A small multi-label audio tagger, trained from scratch.
Training: adamw at rate 0.0028, 2800 steps, batches of 64.
Rows from block 3, named by matrix and row number. Each number is 200 + 40 x the weight over its row's rms, rounded and kept within 0 to 999. All counts start at 0. After the name is the row's rms in percent of the matrix's.
# convs2: project pointwise conv (model.blocks.3.convs.2.weight, 128x512x1), inputs 128-191
convs2.19,098,180,231,181,176,242,198,159,220,204,181,183,190,170,129,213,229,241,171,143,270,254,200,202,93,219,244,179,202,199,191,207,192,181,133,164,113,278,266,162,203,210,224,204,231,188,237,231,149,211,205,212,251,137,263,135,196,281,177,206,195,251,132,226,201
convs2.20,096,163,186,193,177,225,207,140,234,151,162,162,168,183,159,158,256,193,218,107,183,243,179,239,158,155,229,225,253,175,199,206,176,253,188,183,199,148,165,119,182,233,227,214,99,159,152,175,185,295,201,255,145,130,165,186,132,197,189,193,203,207,161,274,106
convs2.21,093,213,279,192,180,203,240,131,227,265,210,206,194,255,225,305,217,302,154,129,238,284,300,164,181,223,239,234,201,207,202,268,218,181,189,177,172,287,175,242,174,233,206,223,209,150,179,211,242,215,205,208,230,241,144,217,150,159,195,99,181,162,236,276,153
convs2.22,103,223,241,180,210,173,236,248,213,140,210,146,243,233,222,247,267,199,200,175,186,246,210,244,152,159,143,140,171,191,238,169,168,214,173,244,239,115,186,199,212,181,215,129,239,236,229,158,227,189,235,215,301,209,164,220,191,199,229,183,121,240,224,151,186
convs2.23,102,184,230,198,216,230,201,191,216,206,239,154,163,235,202,158,171,224,127,198,151,273,199,150,141,228,234,209,210,201,168,228,207,137,157,185,171,216,237,208,229,214,182,181,189,188,207,167,189,198,181,234,188,251,169,210,203,184,187,230,251,226,187,167,179
convs2.24,101,263,251,131,208,189,244,148,97,175,201,286,215,218,245,205,182,104,245,247,232,192,201,203,292,147,184,124,248,227,224,159,231,180,246,194,288,232,232,234,246,186,153,270,236,181,233,204,174,229,176,181,196,178,231,166,235,186,202,201,75,225,223,171,208
convs2.25,098,213,174,166,172,185,170,210,180,247,201,173,132,189,185,151,241,189,160,169,197,238,172,252,229,279,206,195,222,78,240,193,234,181,143,215,175,166,193,223,181,240,179,192,170,187,171,186,233,174,188,245,262,199,190,218,201,197,141,155,227,167,130,248,172
convs2.26,104,242,244,169,254,187,270,193,169,206,194,243,213,182,182,225,202,151,228,157,202,231,196,194,230,115,184,184,174,216,110,241,204,250,229,129,231,212,195,90,255,153,188,179,143,176,175,224,188,194,221,137,107,257,162,232,199,266,242,242,132,267,174,192,251
convs2.27,107,118,118,166,237,180,178,230,149,204,196,178,191,215,184,163,208,270,130,170,152,217,282,129,99,230,286,231,206,204,178,201,209,159,128,201,174,186,195,201,186,157,187,212,163,163,203,167,233,247,153,202,172,192,221,226,173,203,192,188,225,309,212,252,150
convs2.28,102,217,259,159,185,89,189,232,209,254,237,180,206,266,244,188,266,199,239,215,226,192,242,248,235,134,165,168,219,167,232,162,139,167,208,249,264,181,256,220,163,168,145,144,207,217,221,223,193,219,238,204,293,153,215,191,196,223,172,215,205,253,218,181,197
convs2.29,099,193,168,223,254,147,217,301,195,229,173,231,180,196,199,102,217,288,185,253,200,159,162,171,157,259,230,222,185,180,143,163,194,191,183,262,236,242,171,131,154,207,257,198,206,259,140,185,216,157,165,248,135,151,135,164,137,139,225,144,184,172,206,241,202
convs2.30,098,231,214,200,153,166,193,141,161,140,129,242,192,187,163,196,279,216,166,166,179,189,158,138,227,127,243,265,228,225,172,180,199,239,171,144,220,180,173,125,173,256,245,264,157,159,186,173,195,194,176,198,97,214,156,186,182,206,90,222,194,245,161,196,217
convs2.31,092,183,171,199,171,249,253,209,195,211,258,252,169,215,205,235,175,97,199,176,234,197,203,320,188,202,165,155,203,212,150,278,178,228,220,266,193,203,210,226,218,182,258,133,253,184,207,214,184,201,230,233,212,230,227,145,239,168,225,239,208,150,230,148,221
convs2.32,092,185,234,197,262,230,170,173,212,166,205,180,261,177,190,222,134,180,222,284,214,229,171,195,201,180,196,145,219,211,233,210,201,197,218,241,293,168,235,150,304,212,218,241,193,221,185,269,194,215,239,176,197,217,232,241,265,201,185,170,151,272,251,157,275
convs2.33,105,205,252,192,198,235,227,158,229,141,175,264,199,317,278,241,153,208,268,190,209,246,248,226,204,176,181,235,207,140,184,327,206,250,226,246,192,239,229,201,185,166,105,156,149,269,221,166,211,196,244,192,205,285,171,152,220,251,168,229,240,236,265,197,189
convs2.34,103,173,219,151,167,230,179,138,165,173,217,229,218,152,205,215,208,130,263,194,209,226,244,126,226,199,167,186,137,257,257,220,158,183,165,144,250,176,255,173,218,207,189,185,243,279,235,247,248,185,193,224,174,131,210,164,246,225,195,185,191,276,213,173,241
convs2.35,099,223,249,150,221,215,225,226,175,211,245,221,168,218,215,192,143,191,243,294,263,196,268,100,192,160,166,201,205,232,250,199,198,176,192,218,227,242,251,217,209,234,232,140,167,243,271,278,161,153,226,180,239,265,219,239,264,185,256,247,137,273,256,146,261
convs2.36,099,203,179,217,134,194,282,161,242,181,247,195,215,177,173,194,210,238,172,163,164,266,163,213,170,217,226,174,206,180,220,177,195,272,121,250,245,275,222,231,222,220,259,350,166,170,224,200,220,246,156,181,187,226,184,241,187,240,198,210,170,180,270,212,148
convs2.37,097,153,240,158,196,164,246,203,236,124,150,161,200,155,163,274,186,202,200,193,164,160,125,168,138,194,234,274,248,200,170,204,184,180,189,130,122,86,163,149,183,167,241,170,128,117,173,161,169,223,136,187,221,250,150,165,128,215,174,186,235,237,145,174,191
convs2.38,101,254,178,271,192,252,284,220,143,146,240,224,221,204,240,213,108,163,211,153,199,199,258,175,196,159,170,205,196,169,191,190,164,228,220,187,226,192,266,134,241,179,176,180,276,230,212,204,183,158,221,191,206,236,166,160,239,200,231,199,210,204,224,160,194
convs2.39,100,209,184,286,164,158,227,191,220,207,261,173,206,138,176,219,245,186,150,216,228,278,94,176,263,222,249,202,131,223,193,188,179,132,186,216,227,202,180,183,243,204,140,264,208,191,161,257,259,125,160,213,178,196,187,186,126,181,308,163,252,247,176,240,178
convs2.40,104,179,189,188,267,215,228,227,225,289,256,235,214,181,204,276,198,170,238,224,178,243,239,271,267,192,160,108,105,182,233,186,243,218,217,188,223,216,230,258,209,226,170,230,251,293,167,203,159,191,226,203,205,110,204,198,237,212,210,199,156,252,246,138,174
convs2.41,107,174,190,171,145,238,196,151,175,106,193,134,157,159,183,121,230,180,158,220,227,171,205,196,273,203,226,231,229,178,135,169,196,235,211,283,204,150,193,274,232,213,195,209,155,186,178,193,214,235,251,175,275,203,152,227,180,228,226,143,222,196,189,213,186
convs2.42,096,221,234,205,191,215,206,246,187,189,262,200,154,276,182,232,208,199,190,184,192,217,189,182,214,166,169,194,89,275,146,208,210,186,212,188,165,181,207,203,192,188,199,214,196,157,200,229,221,144,261,187,181,254,232,281,268,225,146,269,150,252,211,208,236
convs2.43,088,243,158,220,253,214,189,148,138,226,204,186,148,197,221,194,158,209,203,214,217,217,112,189,162,242,246,223,167,290,196,212,202,237,175,186,249,153,185,256,158,245,205,238,196,242,164,173,167,181,151,186,242,214,147,200,123,205,192,229,238,225,176,232,229
convs2.44,102,171,270,203,224,215,177,214,161,177,151,233,208,205,184,188,222,228,174,221,171,227,244,227,161,186,232,172,275,262,211,90,248,200,226,143,164,148,189,196,157,218,275,180,248,138,129,220,200,184,165,173,267,211,206,238,196,177,231,160,226,234,186,197,251
convs2.45,099,127,232,213,282,146,226,169,187,127,199,170,268,162,204,256,225,201,228,226,223,212,119,239,230,159,146,162,152,194,222,244,147,179,214,235,227,201,205,162,176,215,186,95,244,208,168,218,180,144,234,203,196,205,149,213,196,78,250,219,146,214,244,130,187
convs2.46,110,186,222,212,156,151,208,223,192,266,211,186,163,175,211,193,178,256,208,217,175,202,193,143,178,252,169,230,177,211,248,87,177,222,216,172,172,183,206,198,254,205,220,234,179,257,145,177,266,160,220,239,249,224,220,224,247,146,249,178,299,213,243,210,192
convs2.47,101,240,222,193,196,164,250,135,230,305,167,214,205,184,228,257,243,199,204,178,176,95,256,190,196,211,249,217,212,174,183,301,224,222,161,181,203,216,191,167,226,169,210,213,140,145,204,142,245,152,173,189,147,217,223,280,151,249,188,209,173,146,200,210,157
convs2.48,095,137,236,184,223,200,212,205,237,162,153,182,223,129,150,188,169,211,163,208,208,176,133,130,200,257,162,263,144,218,240,211,140,139,182,226,205,189,212,104,245,222,190,190,138,200,200,215,174,219,144,204,116,156,229,180,134,168,216,220,239,173,154,207,204
convs2.49,097,222,175,184,175,211,222,254,243,206,242,217,171,169,242,211,203,238,211,271,237,223,181,231,152,133,194,151,225,193,226,212,176,205,229,177,197,153,265,192,304,158,222,97,207,193,182,216,102,187,279,229,178,192,177,222,257,242,208,211,172,204,208,147,203
convs2.50,095,221,194,168,195,225,218,237,159,212,221,175,144,250,203,183,185,172,221,234,221,271,248,204,127,220,146,188,171,170,179,239,227,219,185,226,225,180,199,196,254,216,153,178,210,297,194,283,146,233,212,177,148,145,255,188,223,225,171,177,141,299,239,161,174
convs2.51,107,167,170,188,205,246,206,308,176,189,193,163,202,244,229,172,156,175,169,238,196,192,107,233,193,201,120,155,240,156,229,217,183,199,231,153,186,185,221,251,198,247,234,209,244,289,195,269,191,188,236,147,208,150,215,188,251,228,169,224,195,131,253,136,237
convs2.52,100,130,155,227,213,223,207,178,156,226,149,198,224,205,146,164,179,230,160,194,198,151,161,234,153,158,326,233,190,203,135,240,176,181,170,263,154,198,168,180,213,154,197,202,166,155,210,185,275,253,183,212,216,185,160,235,121,210,190,246,264,220,142,249,207
convs2.53,108,176,200,236,201,175,194,139,199,202,223,251,180,216,222,164,199,145,190,174,246,161,160,189,294,166,173,239,257,265,180,208,164,206,218,229,206,183,237,206,252,206,247,231,159,202,188,253,234,231,229,212,145,150,259,143,238,230,139,184,171,175,235,205,214
convs2.54,094,193,176,169,218,215,175,209,201,279,181,178,192,173,185,95,249,196,165,137,164,130,172,305,189,248,256,220,246,175,181,183,172,192,197,150,245,200,186,229,195,186,229,205,149,212,199,160,233,182,193,210,244,204,164,200,179,241,196,182,181,180,180,288,247
convs2.55,110,240,263,202,138,209,204,157,209,182,243,251,229,274,204,317,167,179,244,186,123,206,242,160,237,194,140,153,222,171,218,193,192,217,180,219,198,118,180,204,208,188,202,215,262,227,172,182,108,221,236,179,227,189,134,201,234,173,206,185,175,183,183,142,178
convs2.56,099,112,221,262,158,193,165,238,172,129,201,146,228,172,217,157,223,282,202,223,179,157,151,136,188,213,208,264,245,200,200,162,225,248,171,208,181,238,124,277,177,283,216,228,117,220,202,182,224,172,173,184,199,232,97,222,180,172,193,147,216,244,194,225,225
convs2.57,099,119,214,118,158,237,226,242,273,198,224,214,180,206,219,278,157,198,183,199,225,204,186,162,218,162,147,164,122,238,267,193,199,128,190,261,202,134,288,205,206,186,198,136,203,193,250,215,138,171,205,247,275,223,182,252,221,202,243,270,214,227,160,121,232
convs2.58,094,226,195,219,208,175,141,191,217,260,207,175,204,158,175,282,221,183,172,211,152,167,181,102,164,187,253,329,218,239,265,106,208,211,207,155,186,277,143,190,140,200,199,189,237,221,228,201,216,165,157,130,137,141,199,259,140,176,198,125,200,195,173,214,168
convs2.59,095,194,277,204,181,189,227,237,200,145,176,214,173,189,222,179,131,195,223,204,225,216,230,279,251,158,177,200,232,267,222,200,154,202,199,208,255,138,201,182,223,177,237,222,247,211,134,193,203,154,222,191,245,233,170,240,181,125,225,253,206,305,193,171,304
convs2.60,097,224,168,225,196,136,230,77,224,201,158,152,191,214,166,205,188,241,154,178,141,210,227,120,233,185,238,205,258,222,246,243,172,248,186,217,222,232,157,155,225,181,114,211,148,156,209,224,241,218,190,236,173,221,164,246,223,179,266,196,209,260,139,221,167
convs2.61,100,213,263,242,246,254,231,213,118,289,188,224,169,238,266,160,284,159,252,169,205,254,179,216,298,156,143,163,162,203,222,186,213,254,227,240,288,161,260,193,192,208,172,166,215,233,195,190,147,184,215,167,162,112,325,205,255,202,211,213,185,185,199,181,225
convs2.62,103,218,217,167,207,172,198,159,180,209,227,229,204,206,221,196,177,220,266,225,176,209,305,254,236,159,106,205,194,161,118,210,231,241,227,148,233,213,217,152,176,160,171,215,253,224,153,207,181,200,195,145,180,167,203,172,182,160,167,200,179,221,220,156,210
convs2.63,113,156,250,221,197,176,115,215,210,187,217,154,247,144,207,221,138,236,229,238,166,182,125,153,251,184,254,242,253,236,179,178,88,158,176,197,154,246,205,206,151,145,163,168,211,115,222,153,248,126,230,220,231,223,164,148,215,143,185,145,215,179,218,255,186
convs2.64,096,264,249,224,192,182,283,255,196,230,194,169,216,146,210,178,249,167,226,229,224,174,220,226,154,180,239,134,214,220,197,209,167,202,236,228,241,216,253,176,198,202,289,256,178,264,225,285,190,172,209,202,100,177,208,201,204,230,182,266,193,202,232,187,241
convs2.65,099,251,183,230,250,210,200,159,255,229,224,248,254,188,212,310,193,212,218,235,205,280,257,223,165,200,137,160,132,163,245,171,228,162,246,200,179,230,228,225,295,189,255,200,248,304,190,234,179,95,271,189,192,179,193,226,254,273,228,216,230,221,222,166,179
convs2.66,098,158,269,221,190,174,226,178,220,133,163,198,242,199,168,303,206,220,183,219,218,235,176,202,177,181,190,257,180,214,204,214,176,255,223,165,202,247,178,170,199,191,198,226,160,260,147,219,170,186,183,195,162,266,207,239,190,144,203,193,205,263,162,222,143
convs2.67,101,129,156,177,231,214,183,128,184,232,205,198,184,174,183,119,235,197,209,226,177,142,161,196,216,276,218,231,235,193,163,246,199,184,208,196,222,274,154,149,184,200,175,145,166,210,161,196,246,188,200,216,233,215,188,186,151,172,185,164,88,144,200,305,183
convs2.68,106,217,278,236,195,265,211,256,206,169,192,215,239,163,286,257,200,174,206,197,231,242,249,227,155,176,176,150,130,184,211,238,228,249,222,246,192,145,246,208,195,156,160,215,190,210,177,178,153,188,198,199,185,118,222,160,185,251,230,175,238,281,227,158,207
convs2.69,107,154,201,208,161,146,166,221,194,135,155,179,165,190,170,239,190,220,210,153,220,246,110,144,174,204,237,243,211,185,159,144,164,162,180,210,131,200,202,172,226,199,182,207,271,124,179,156,257,135,192,235,155,241,192,173,202,231,205,153,200,166,143,249,207
convs2.70,107,205,101,176,204,239,262,176,151,264,227,186,203,207,165,227,204,139,155,169,276,194,199,168,243,233,154,148,108,224,208,289,220,225,210,219,222,207,244,230,136,206,207,247,232,176,218,217,160,192,192,225,170,210,146,214,213,185,209,227,187,195,220,195,215
convs2.71,101,217,228,159,231,160,173,197,243,118,278,271,245,235,217,237,206,161,234,260,187,199,269,125,187,193,186,173,182,190,212,252,232,99,169,221,161,213,204,279,226,233,236,252,268,232,194,253,151,221,134,164,162,176,232,194,195,233,205,183,233,322,205,162,157
convs2.72,101,262,209,230,263,186,223,258,192,214,235,209,218,234,236,243,175,114,227,215,229,275,242,288,287,184,179,127,187,228,259,213,234,241,191,218,157,202,192,224,234,171,213,220,149,247,164,232,183,216,225,193,247,233,220,243,216,248,255,202,227,240,226,129,156
convs2.73,107,270,204,182,186,230,281,235,255,170,181,241,184,274,182,184,241,205,213,246,288,201,218,233,255,173,169,163,178,143,220,168,196,196,225,178,232,186,155,184,216,192,187,315,188,186,165,237,210,264,208,152,162,159,158,203,230,132,193,235,218,49,251,165,199
convs2.74,098,220,114,212,189,213,154,213,143,223,164,190,172,189,183,142,181,265,141,203,160,239,127,193,226,236,289,274,198,175,198,208,192,239,231,231,196,138,199,204,218,211,177,179,167,200,200,176,227,211,169,259,222,202,169,203,99,183,218,203,227,163,216,259,157
convs2.75,097,129,203,258,174,205,208,174,305,181,209,129,193,146,153,184,238,197,176,179,198,226,82,88,291,139,267,194,231,267,143,170,217,164,211,211,177,201,198,148,196,174,201,194,190,158,235,177,255,118,208,174,223,210,144,206,223,142,213,164,144,283,172,197,254
convs2.76,102,213,212,218,224,179,178,211,232,280,240,201,235,180,145,174,239,212,159,291,222,217,203,247,224,201,232,154,230,182,269,225,229,193,154,211,256,236,176,135,171,267,249,253,243,275,200,197,274,157,156,265,219,159,187,206,216,135,247,170,170,215,249,264,186
convs2.77,093,204,262,158,211,192,166,172,174,236,235,194,211,237,232,233,180,132,232,202,182,246,182,208,226,163,155,153,235,227,209,169,183,200,198,236,273,140,195,202,195,190,181,180,143,204,237,236,199,232,234,198,248,144,160,194,272,175,217,237,160,297,169,128,170
convs2.78,101,185,221,266,257,213,203,183,216,218,177,201,217,214,179,134,266,187,190,144,201,197,214,239,217,123,105,197,167,233,183,196,232,220,189,156,288,181,217,188,197,202,251,248,211,172,199,270,212,163,244,210,183,211,181,195,241,189,250,204,189,271,230,207,212
convs2.79,096,182,201,183,211,182,196,225,197,188,189,207,191,175,167,235,240,187,194,235,193,225,274,189,174,262,233,334,181,125,235,154,229,177,182,177,228,251,193,57,174,256,188,191,201,258,245,153,186,256,159,239,126,172,180,246,176,128,206,237,262,181,166,253,162
convs2.80,099,196,176,235,119,133,227,166,211,162,189,209,190,182,146,201,231,240,223,90,179,226,151,175,264,245,232,254,179,204,230,234,199,169,224,239,211,245,218,262,135,212,132,208,178,199,234,269,197,135,183,210,192,237,189,203,188,207,192,207,212,109,148,255,236
convs2.81,099,263,217,198,184,204,185,154,212,214,278,213,169,192,152,134,216,136,142,199,161,146,247,136,205,211,174,251,284,158,227,239,229,151,180,207,148,235,156,254,168,254,253,178,231,189,178,151,169,172,228,181,188,172,177,178,204,256,193,207,218,199,225,254,143
convs2.82,105,236,249,231,187,159,220,214,262,204,223,192,165,197,199,233,254,248,134,181,176,215,162,247,239,227,183,217,227,149,222,329,158,211,248,206,193,212,154,195,168,181,285,201,196,211,137,190,177,144,200,167,210,174,255,198,206,179,179,163,183,350,224,232,283
convs2.83,102,172,218,214,194,196,190,147,271,202,197,148,125,200,204,179,142,143,207,253,204,216,135,176,118,166,289,280,282,202,196,159,178,136,195,168,161,202,174,224,201,210,238,194,190,188,229,247,253,228,187,273,224,203,217,180,176,119,210,191,242,132,184,272,163
convs2.84,107,194,217,202,187,249,212,195,179,193,231,231,206,186,288,122,228,147,231,203,223,195,179,205,242,131,140,211,158,198,226,218,191,188,209,190,170,171,259,218,221,207,145,181,216,202,221,237,189,256,239,188,204,200,245,190,246,262,137,164,99,276,190,144,256
convs2.85,104,187,177,171,198,133,183,189,162,236,179,146,162,121,169,132,216,199,165,203,157,203,86,240,209,171,208,244,243,170,151,144,135,191,181,161,211,236,171,170,237,227,256,209,191,237,178,199,261,199,236,210,193,133,256,169,192,190,171,140,209,197,242,266,184
convs2.86,102,205,195,198,167,210,202,181,238,171,277,247,197,295,171,213,167,223,256,170,198,214,182,205,251,166,184,134,185,227,247,226,184,217,208,226,182,129,219,204,221,192,178,156,301,197,217,184,149,174,193,139,226,215,189,178,208,235,247,248,200,278,193,129,261
convs2.87,093,185,167,190,172,193,204,224,173,183,188,228,101,188,138,120,252,247,197,206,161,212,259,167,161,245,182,234,267,203,184,172,184,110,170,157,191,232,175,116,268,240,198,220,180,150,182,167,221,166,212,235,163,253,218,216,195,200,175,171,214,191,138,224,199
convs2.88,096,251,144,249,179,188,223,168,193,222,187,179,134,198,135,217,229,218,182,84,172,156,136,292,224,254,252,215,154,242,156,249,162,164,154,224,266,230,182,168,164,153,173,153,163,253,238,208,213,186,211,255,254,266,217,202,148,240,143,183,210,267,155,276,244
convs2.89,107,174,179,171,236,219,224,217,203,271,223,166,185,255,249,192,187,203,239,244,201,211,258,224,149,207,173,171,166,220,261,216,261,183,212,184,223,162,192,243,239,191,253,214,209,198,181,226,164,160,243,165,244,246,175,250,202,236,233,188,255,204,232,161,221
convs2.90,093,240,168,172,250,220,178,311,238,248,200,254,235,175,231,221,209,223,202,170,218,274,183,268,196,157,125,216,188,266,189,121,229,249,250,201,231,159,265,264,194,135,214,196,259,153,175,204,215,199,234,142,168,210,196,151,218,182,219,199,195,256,208,169,177
convs2.91,102,220,261,147,227,225,268,180,223,178,226,197,206,250,244,358,195,151,200,199,217,232,283,244,178,145,132,152,215,174,205,322,234,214,214,246,170,255,198,264,257,247,206,225,272,171,215,226,147,212,235,195,154,250,194,205,257,224,235,214,224,199,201,147,154
convs2.92,094,138,279,186,217,195,159,123,198,151,182,179,168,201,172,150,199,194,134,166,219,188,185,215,178,177,222,274,249,220,151,241,178,160,159,254,138,192,172,171,182,155,187,233,136,185,183,207,272,288,204,209,261,170,153,154,204,215,163,214,211,250,198,252,206
convs2.93,110,201,192,208,159,171,232,169,191,136,180,220,202,272,205,200,216,257,210,140,196,202,272,161,266,217,235,271,245,138,171,228,214,177,259,128,210,214,170,139,175,198,158,224,139,58,173,174,229,155,180,253,182,186,195,128,208,225,236,232,216,203,166,266,214
convs2.94,101,233,216,219,204,231,184,173,258,180,142,238,213,208,231,93,244,173,178,160,180,250,220,226,244,207,162,136,208,181,223,203,238,238,200,172,186,177,196,169,194,176,238,167,209,124,185,194,207,165,221,143,163,191,176,235,206,263,225,150,150,225,157,158,203
convs2.95,105,200,194,181,131,247,235,228,224,133,206,183,141,245,205,168,261,147,221,190,227,200,122,208,313,135,228,142,244,165,172,229,192,237,231,232,211,169,173,214,184,163,287,219,208,177,171,155,210,196,159,128,246,206,177,190,220,230,194,197,150,214,223,137,237
convs2.96,095,124,221,180,195,204,182,115,252,248,185,217,209,255,145,231,178,183,184,197,228,164,180,182,143,214,201,198,226,231,195,166,231,146,170,172,150,201,213,236,129,206,151,215,122,169,186,204,176,142,195,184,293,223,195,221,164,187,168,177,227,232,208,263,234
convs2.97,108,233,226,205,256,190,224,239,258,165,179,233,197,189,285,206,145,200,282,211,185,251,169,208,190,143,162,164,191,208,249,188,233,196,275,211,222,220,175,224,239,225,189,179,204,266,198,253,106,197,261,178,146,213,210,193,184,153,285,179,187,204,241,125,267
convs2.98,097,246,129,147,185,211,241,241,246,169,149,184,125,161,257,224,151,202,192,199,190,178,198,268,178,273,255,220,135,124,174,126,216,212,176,169,184,190,125,239,168,252,251,241,163,213,141,202,138,219,170,174,244,227,262,200,143,233,163,146,306,158,221,210,164
convs2.99,096,172,159,206,244,177,155,200,159,211,155,182,212,202,203,201,257,258,107,269,244,107,99,185,190,211,228,262,195,152,169,107,194,204,154,152,244,238,150,209,171,259,178,176,232,204,174,181,254,198,195,203,142,218,176,186,174,112,191,251,235,78,215,251,211
convs2.100,090,216,147,211,171,180,196,144,201,209,187,190,152,242,161,197,217,284,161,126,173,208,172,218,207,196,278,251,177,168,193,184,237,168,138,190,186,220,157,189,188,207,237,215,182,187,169,159,275,212,152,233,195,249,182,248,152,215,212,187,265,227,170,254,186
convs2.101,099,190,224,229,220,167,229,166,243,180,167,124,165,258,205,215,212,210,157,162,165,187,185,169,167,232,289,302,248,162,161,218,241,182,200,180,148,249,210,237,123,178,163,214,147,217,144,197,224,248,210,195,169,224,137,184,179,165,201,208,319,144,188,307,166
convs2.102,094,189,177,158,203,197,211,189,187,293,254,219,270,171,223,128,216,153,252,142,207,254,122,170,206,133,211,185,179,266,215,176,175,217,227,185,267,163,226,102,184,191,177,218,186,206,136,216,207,225,260,176,193,140,183,159,246,198,175,204,168,220,217,209,258
convs2.103,110,226,228,153,187,198,203,196,215,28,201,198,190,221,216,276,206,189,216,200,176,291,172,210,176,159,167,250,193,183,191,260,163,190,239,185,171,155,195,198,225,192,162,201,245,166,172,174,191,184,196,168,219,209,189,186,189,243,171,226,198,253,197,223,193
convs2.104,104,162,224,215,165,268,234,186,236,143,151,215,231,181,151,151,200,245,166,102,204,285,216,137,232,213,239,205,248,172,262,205,173,226,191,211,182,213,218,167,201,217,194,239,152,195,186,233,190,208,116,172,68,218,198,136,190,229,197,137,227,233,177,241,179
convs2.105,100,255,192,241,206,111,227,251,240,209,204,184,243,214,220,214,180,183,199,255,240,228,121,235,223,213,208,104,203,189,239,154,182,311,203,202,220,227,159,217,226,196,165,179,237,280,163,237,125,243,190,170,188,188,184,181,223,194,128,224,166,205,239,140,255
convs2.106,095,190,229,171,208,220,206,234,210,144,225,246,211,175,208,228,172,157,222,214,204,190,223,183,266,266,134,212,212,214,203,163,269,204,211,246,174,160,216,267,336,192,218,276,183,227,133,181,170,255,207,195,218,230,209,195,241,196,251,201,168,146,207,98,193
convs2.107,099,146,217,190,233,253,223,192,209,230,214,183,230,194,242,177,246,217,203,172,190,146,262,201,232,167,198,169,186,238,167,209,218,188,225,206,235,158,258,255,188,138,167,183,195,219,208,247,201,110,240,164,310,195,295,245,195,307,251,174,149,219,189,210,302
convs2.108,096,219,214,249,241,251,219,155,274,250,191,230,212,232,181,161,198,128,220,142,243,214,102,233,251,163,178,111,174,227,217,276,160,270,175,249,247,217,236,300,192,147,206,212,247,213,225,222,140,217,229,148,207,150,201,206,192,213,113,228,134,239,193,161,236
convs2.109,096,242,181,200,208,127,189,245,182,264,218,169,154,250,196,184,180,295,215,203,191,267,96,271,215,267,177,254,189,185,193,184,240,214,154,189,202,194,202,199,144,240,190,247,162,151,172,152,165,231,226,203,289,243,122,253,115,227,208,148,275,195,139,239,238
convs2.110,097,232,154,221,190,194,201,201,163,218,205,147,198,232,133,192,241,307,178,212,156,195,172,251,234,189,277,199,199,167,162,153,213,261,156,136,234,217,145,255,217,180,172,141,178,158,224,171,279,143,203,203,183,260,219,210,169,232,164,210,260,176,195,233,177
convs2.111,098,181,170,226,140,196,170,177,241,135,173,159,190,213,162,194,260,245,173,222,215,142,232,191,187,206,239,169,250,182,214,224,240,201,102,159,189,231,205,176,183,203,203,246,112,169,188,175,235,289,178,241,239,150,190,259,149,249,182,200,191,135,167,231,228
convs2.112,110,173,178,220,155,230,159,210,185,215,239,177,201,193,223,195,204,233,194,146,142,237,226,179,196,205,168,282,169,168,179,133,200,155,186,118,209,165,173,213,148,206,241,203,264,97,150,181,244,117,193,178,179,156,208,137,163,185,194,205,191,261,96,229,167
convs2.113,100,198,183,249,218,197,193,276,167,234,189,218,216,245,226,239,204,168,260,244,244,190,248,142,260,174,203,222,93,184,142,192,208,166,199,261,205,112,180,303,246,157,165,223,145,236,186,209,165,225,193,222,228,207,220,166,217,257,200,191,161,135,244,182,219
convs2.114,101,223,229,201,239,206,233,215,196,187,178,208,212,210,210,163,188,175,184,284,226,152,167,218,219,205,186,141,183,145,217,201,214,205,166,223,165,156,191,244,217,187,199,213,163,188,210,121,98,207,227,245,164,295,123,230,248,250,222,230,146,112,282,159,176
convs2.115,093,190,226,123,189,227,217,147,260,182,190,181,183,171,262,246,152,162,232,207,197,183,246,201,237,218,104,174,213,223,198,230,237,190,309,214,198,133,137,203,202,121,217,156,288,178,197,231,173,223,213,185,224,280,191,214,256,167,178,215,93,188,273,152,189
convs2.116,095,194,277,235,262,202,226,172,234,91,193,189,202,187,184,183,148,238,176,186,139,217,208,277,182,266,245,228,157,143,201,209,232,248,190,175,224,122,199,151,162,159,299,180,172,194,156,219,233,243,187,191,298,229,177,142,138,197,234,184,261,215,197,234,168
convs2.117,100,212,195,150,192,229,213,234,147,155,212,211,255,192,255,199,133,184,182,149,235,255,224,217,218,181,192,173,135,216,201,231,163,227,226,188,200,231,232,234,177,220,162,180,142,251,228,226,128,120,195,152,209,174,192,169,275,298,152,216,213,277,215,175,224
convs2.118,099,199,139,243,167,257,233,181,157,233,175,204,226,168,219,181,249,230,209,140,191,151,232,62,220,223,264,289,212,229,170,218,187,123,153,169,168,194,237,156,204,219,199,217,105,145,217,179,189,172,151,197,174,217,243,242,141,197,216,239,206,242,212,238,196
convs2.119,100,186,172,151,139,229,174,188,167,157,127,163,230,181,187,213,203,237,163,228,172,178,135,265,207,238,259,276,136,179,198,163,204,196,198,255,232,150,199,138,237,230,195,211,208,146,150,186,200,267,204,243,218,263,177,190,203,183,200,191,248,109,117,192,167
convs2.120,102,221,153,256,174,165,132,178,218,179,140,210,174,203,224,193,144,260,222,166,198,231,184,203,210,187,245,263,134,171,226,170,183,271,197,167,187,240,216,247,133,152,197,214,124,226,179,216,186,147,161,240,251,253,237,181,154,243,209,165,256,146,161,298,140
convs2.121,097,160,196,177,284,249,155,247,269,161,170,199,194,176,295,208,164,221,233,241,207,139,214,143,191,236,136,177,182,285,187,151,208,220,239,238,131,180,234,199,176,234,173,167,201,196,213,223,206,197,197,150,208,177,209,211,212,192,236,173,142,191,186,183,287
convs2.122,102,196,176,213,233,209,225,193,254,181,178,193,271,207,186,264,190,275,184,225,221,252,263,243,180,277,251,185,160,208,232,180,228,261,190,219,166,223,135,211,226,272,102,248,107,259,246,238,191,182,181,221,151,199,178,233,134,173,238,154,209,196,182,267,173
convs2.123,097,208,242,173,203,217,193,199,211,207,178,212,243,229,190,265,172,213,261,202,267,152,179,161,205,200,185,223,149,167,215,207,209,225,227,177,275,147,199,219,220,144,141,311,208,183,194,186,216,149,188,227,187,247,188,260,221,168,223,261,142,199,229,173,169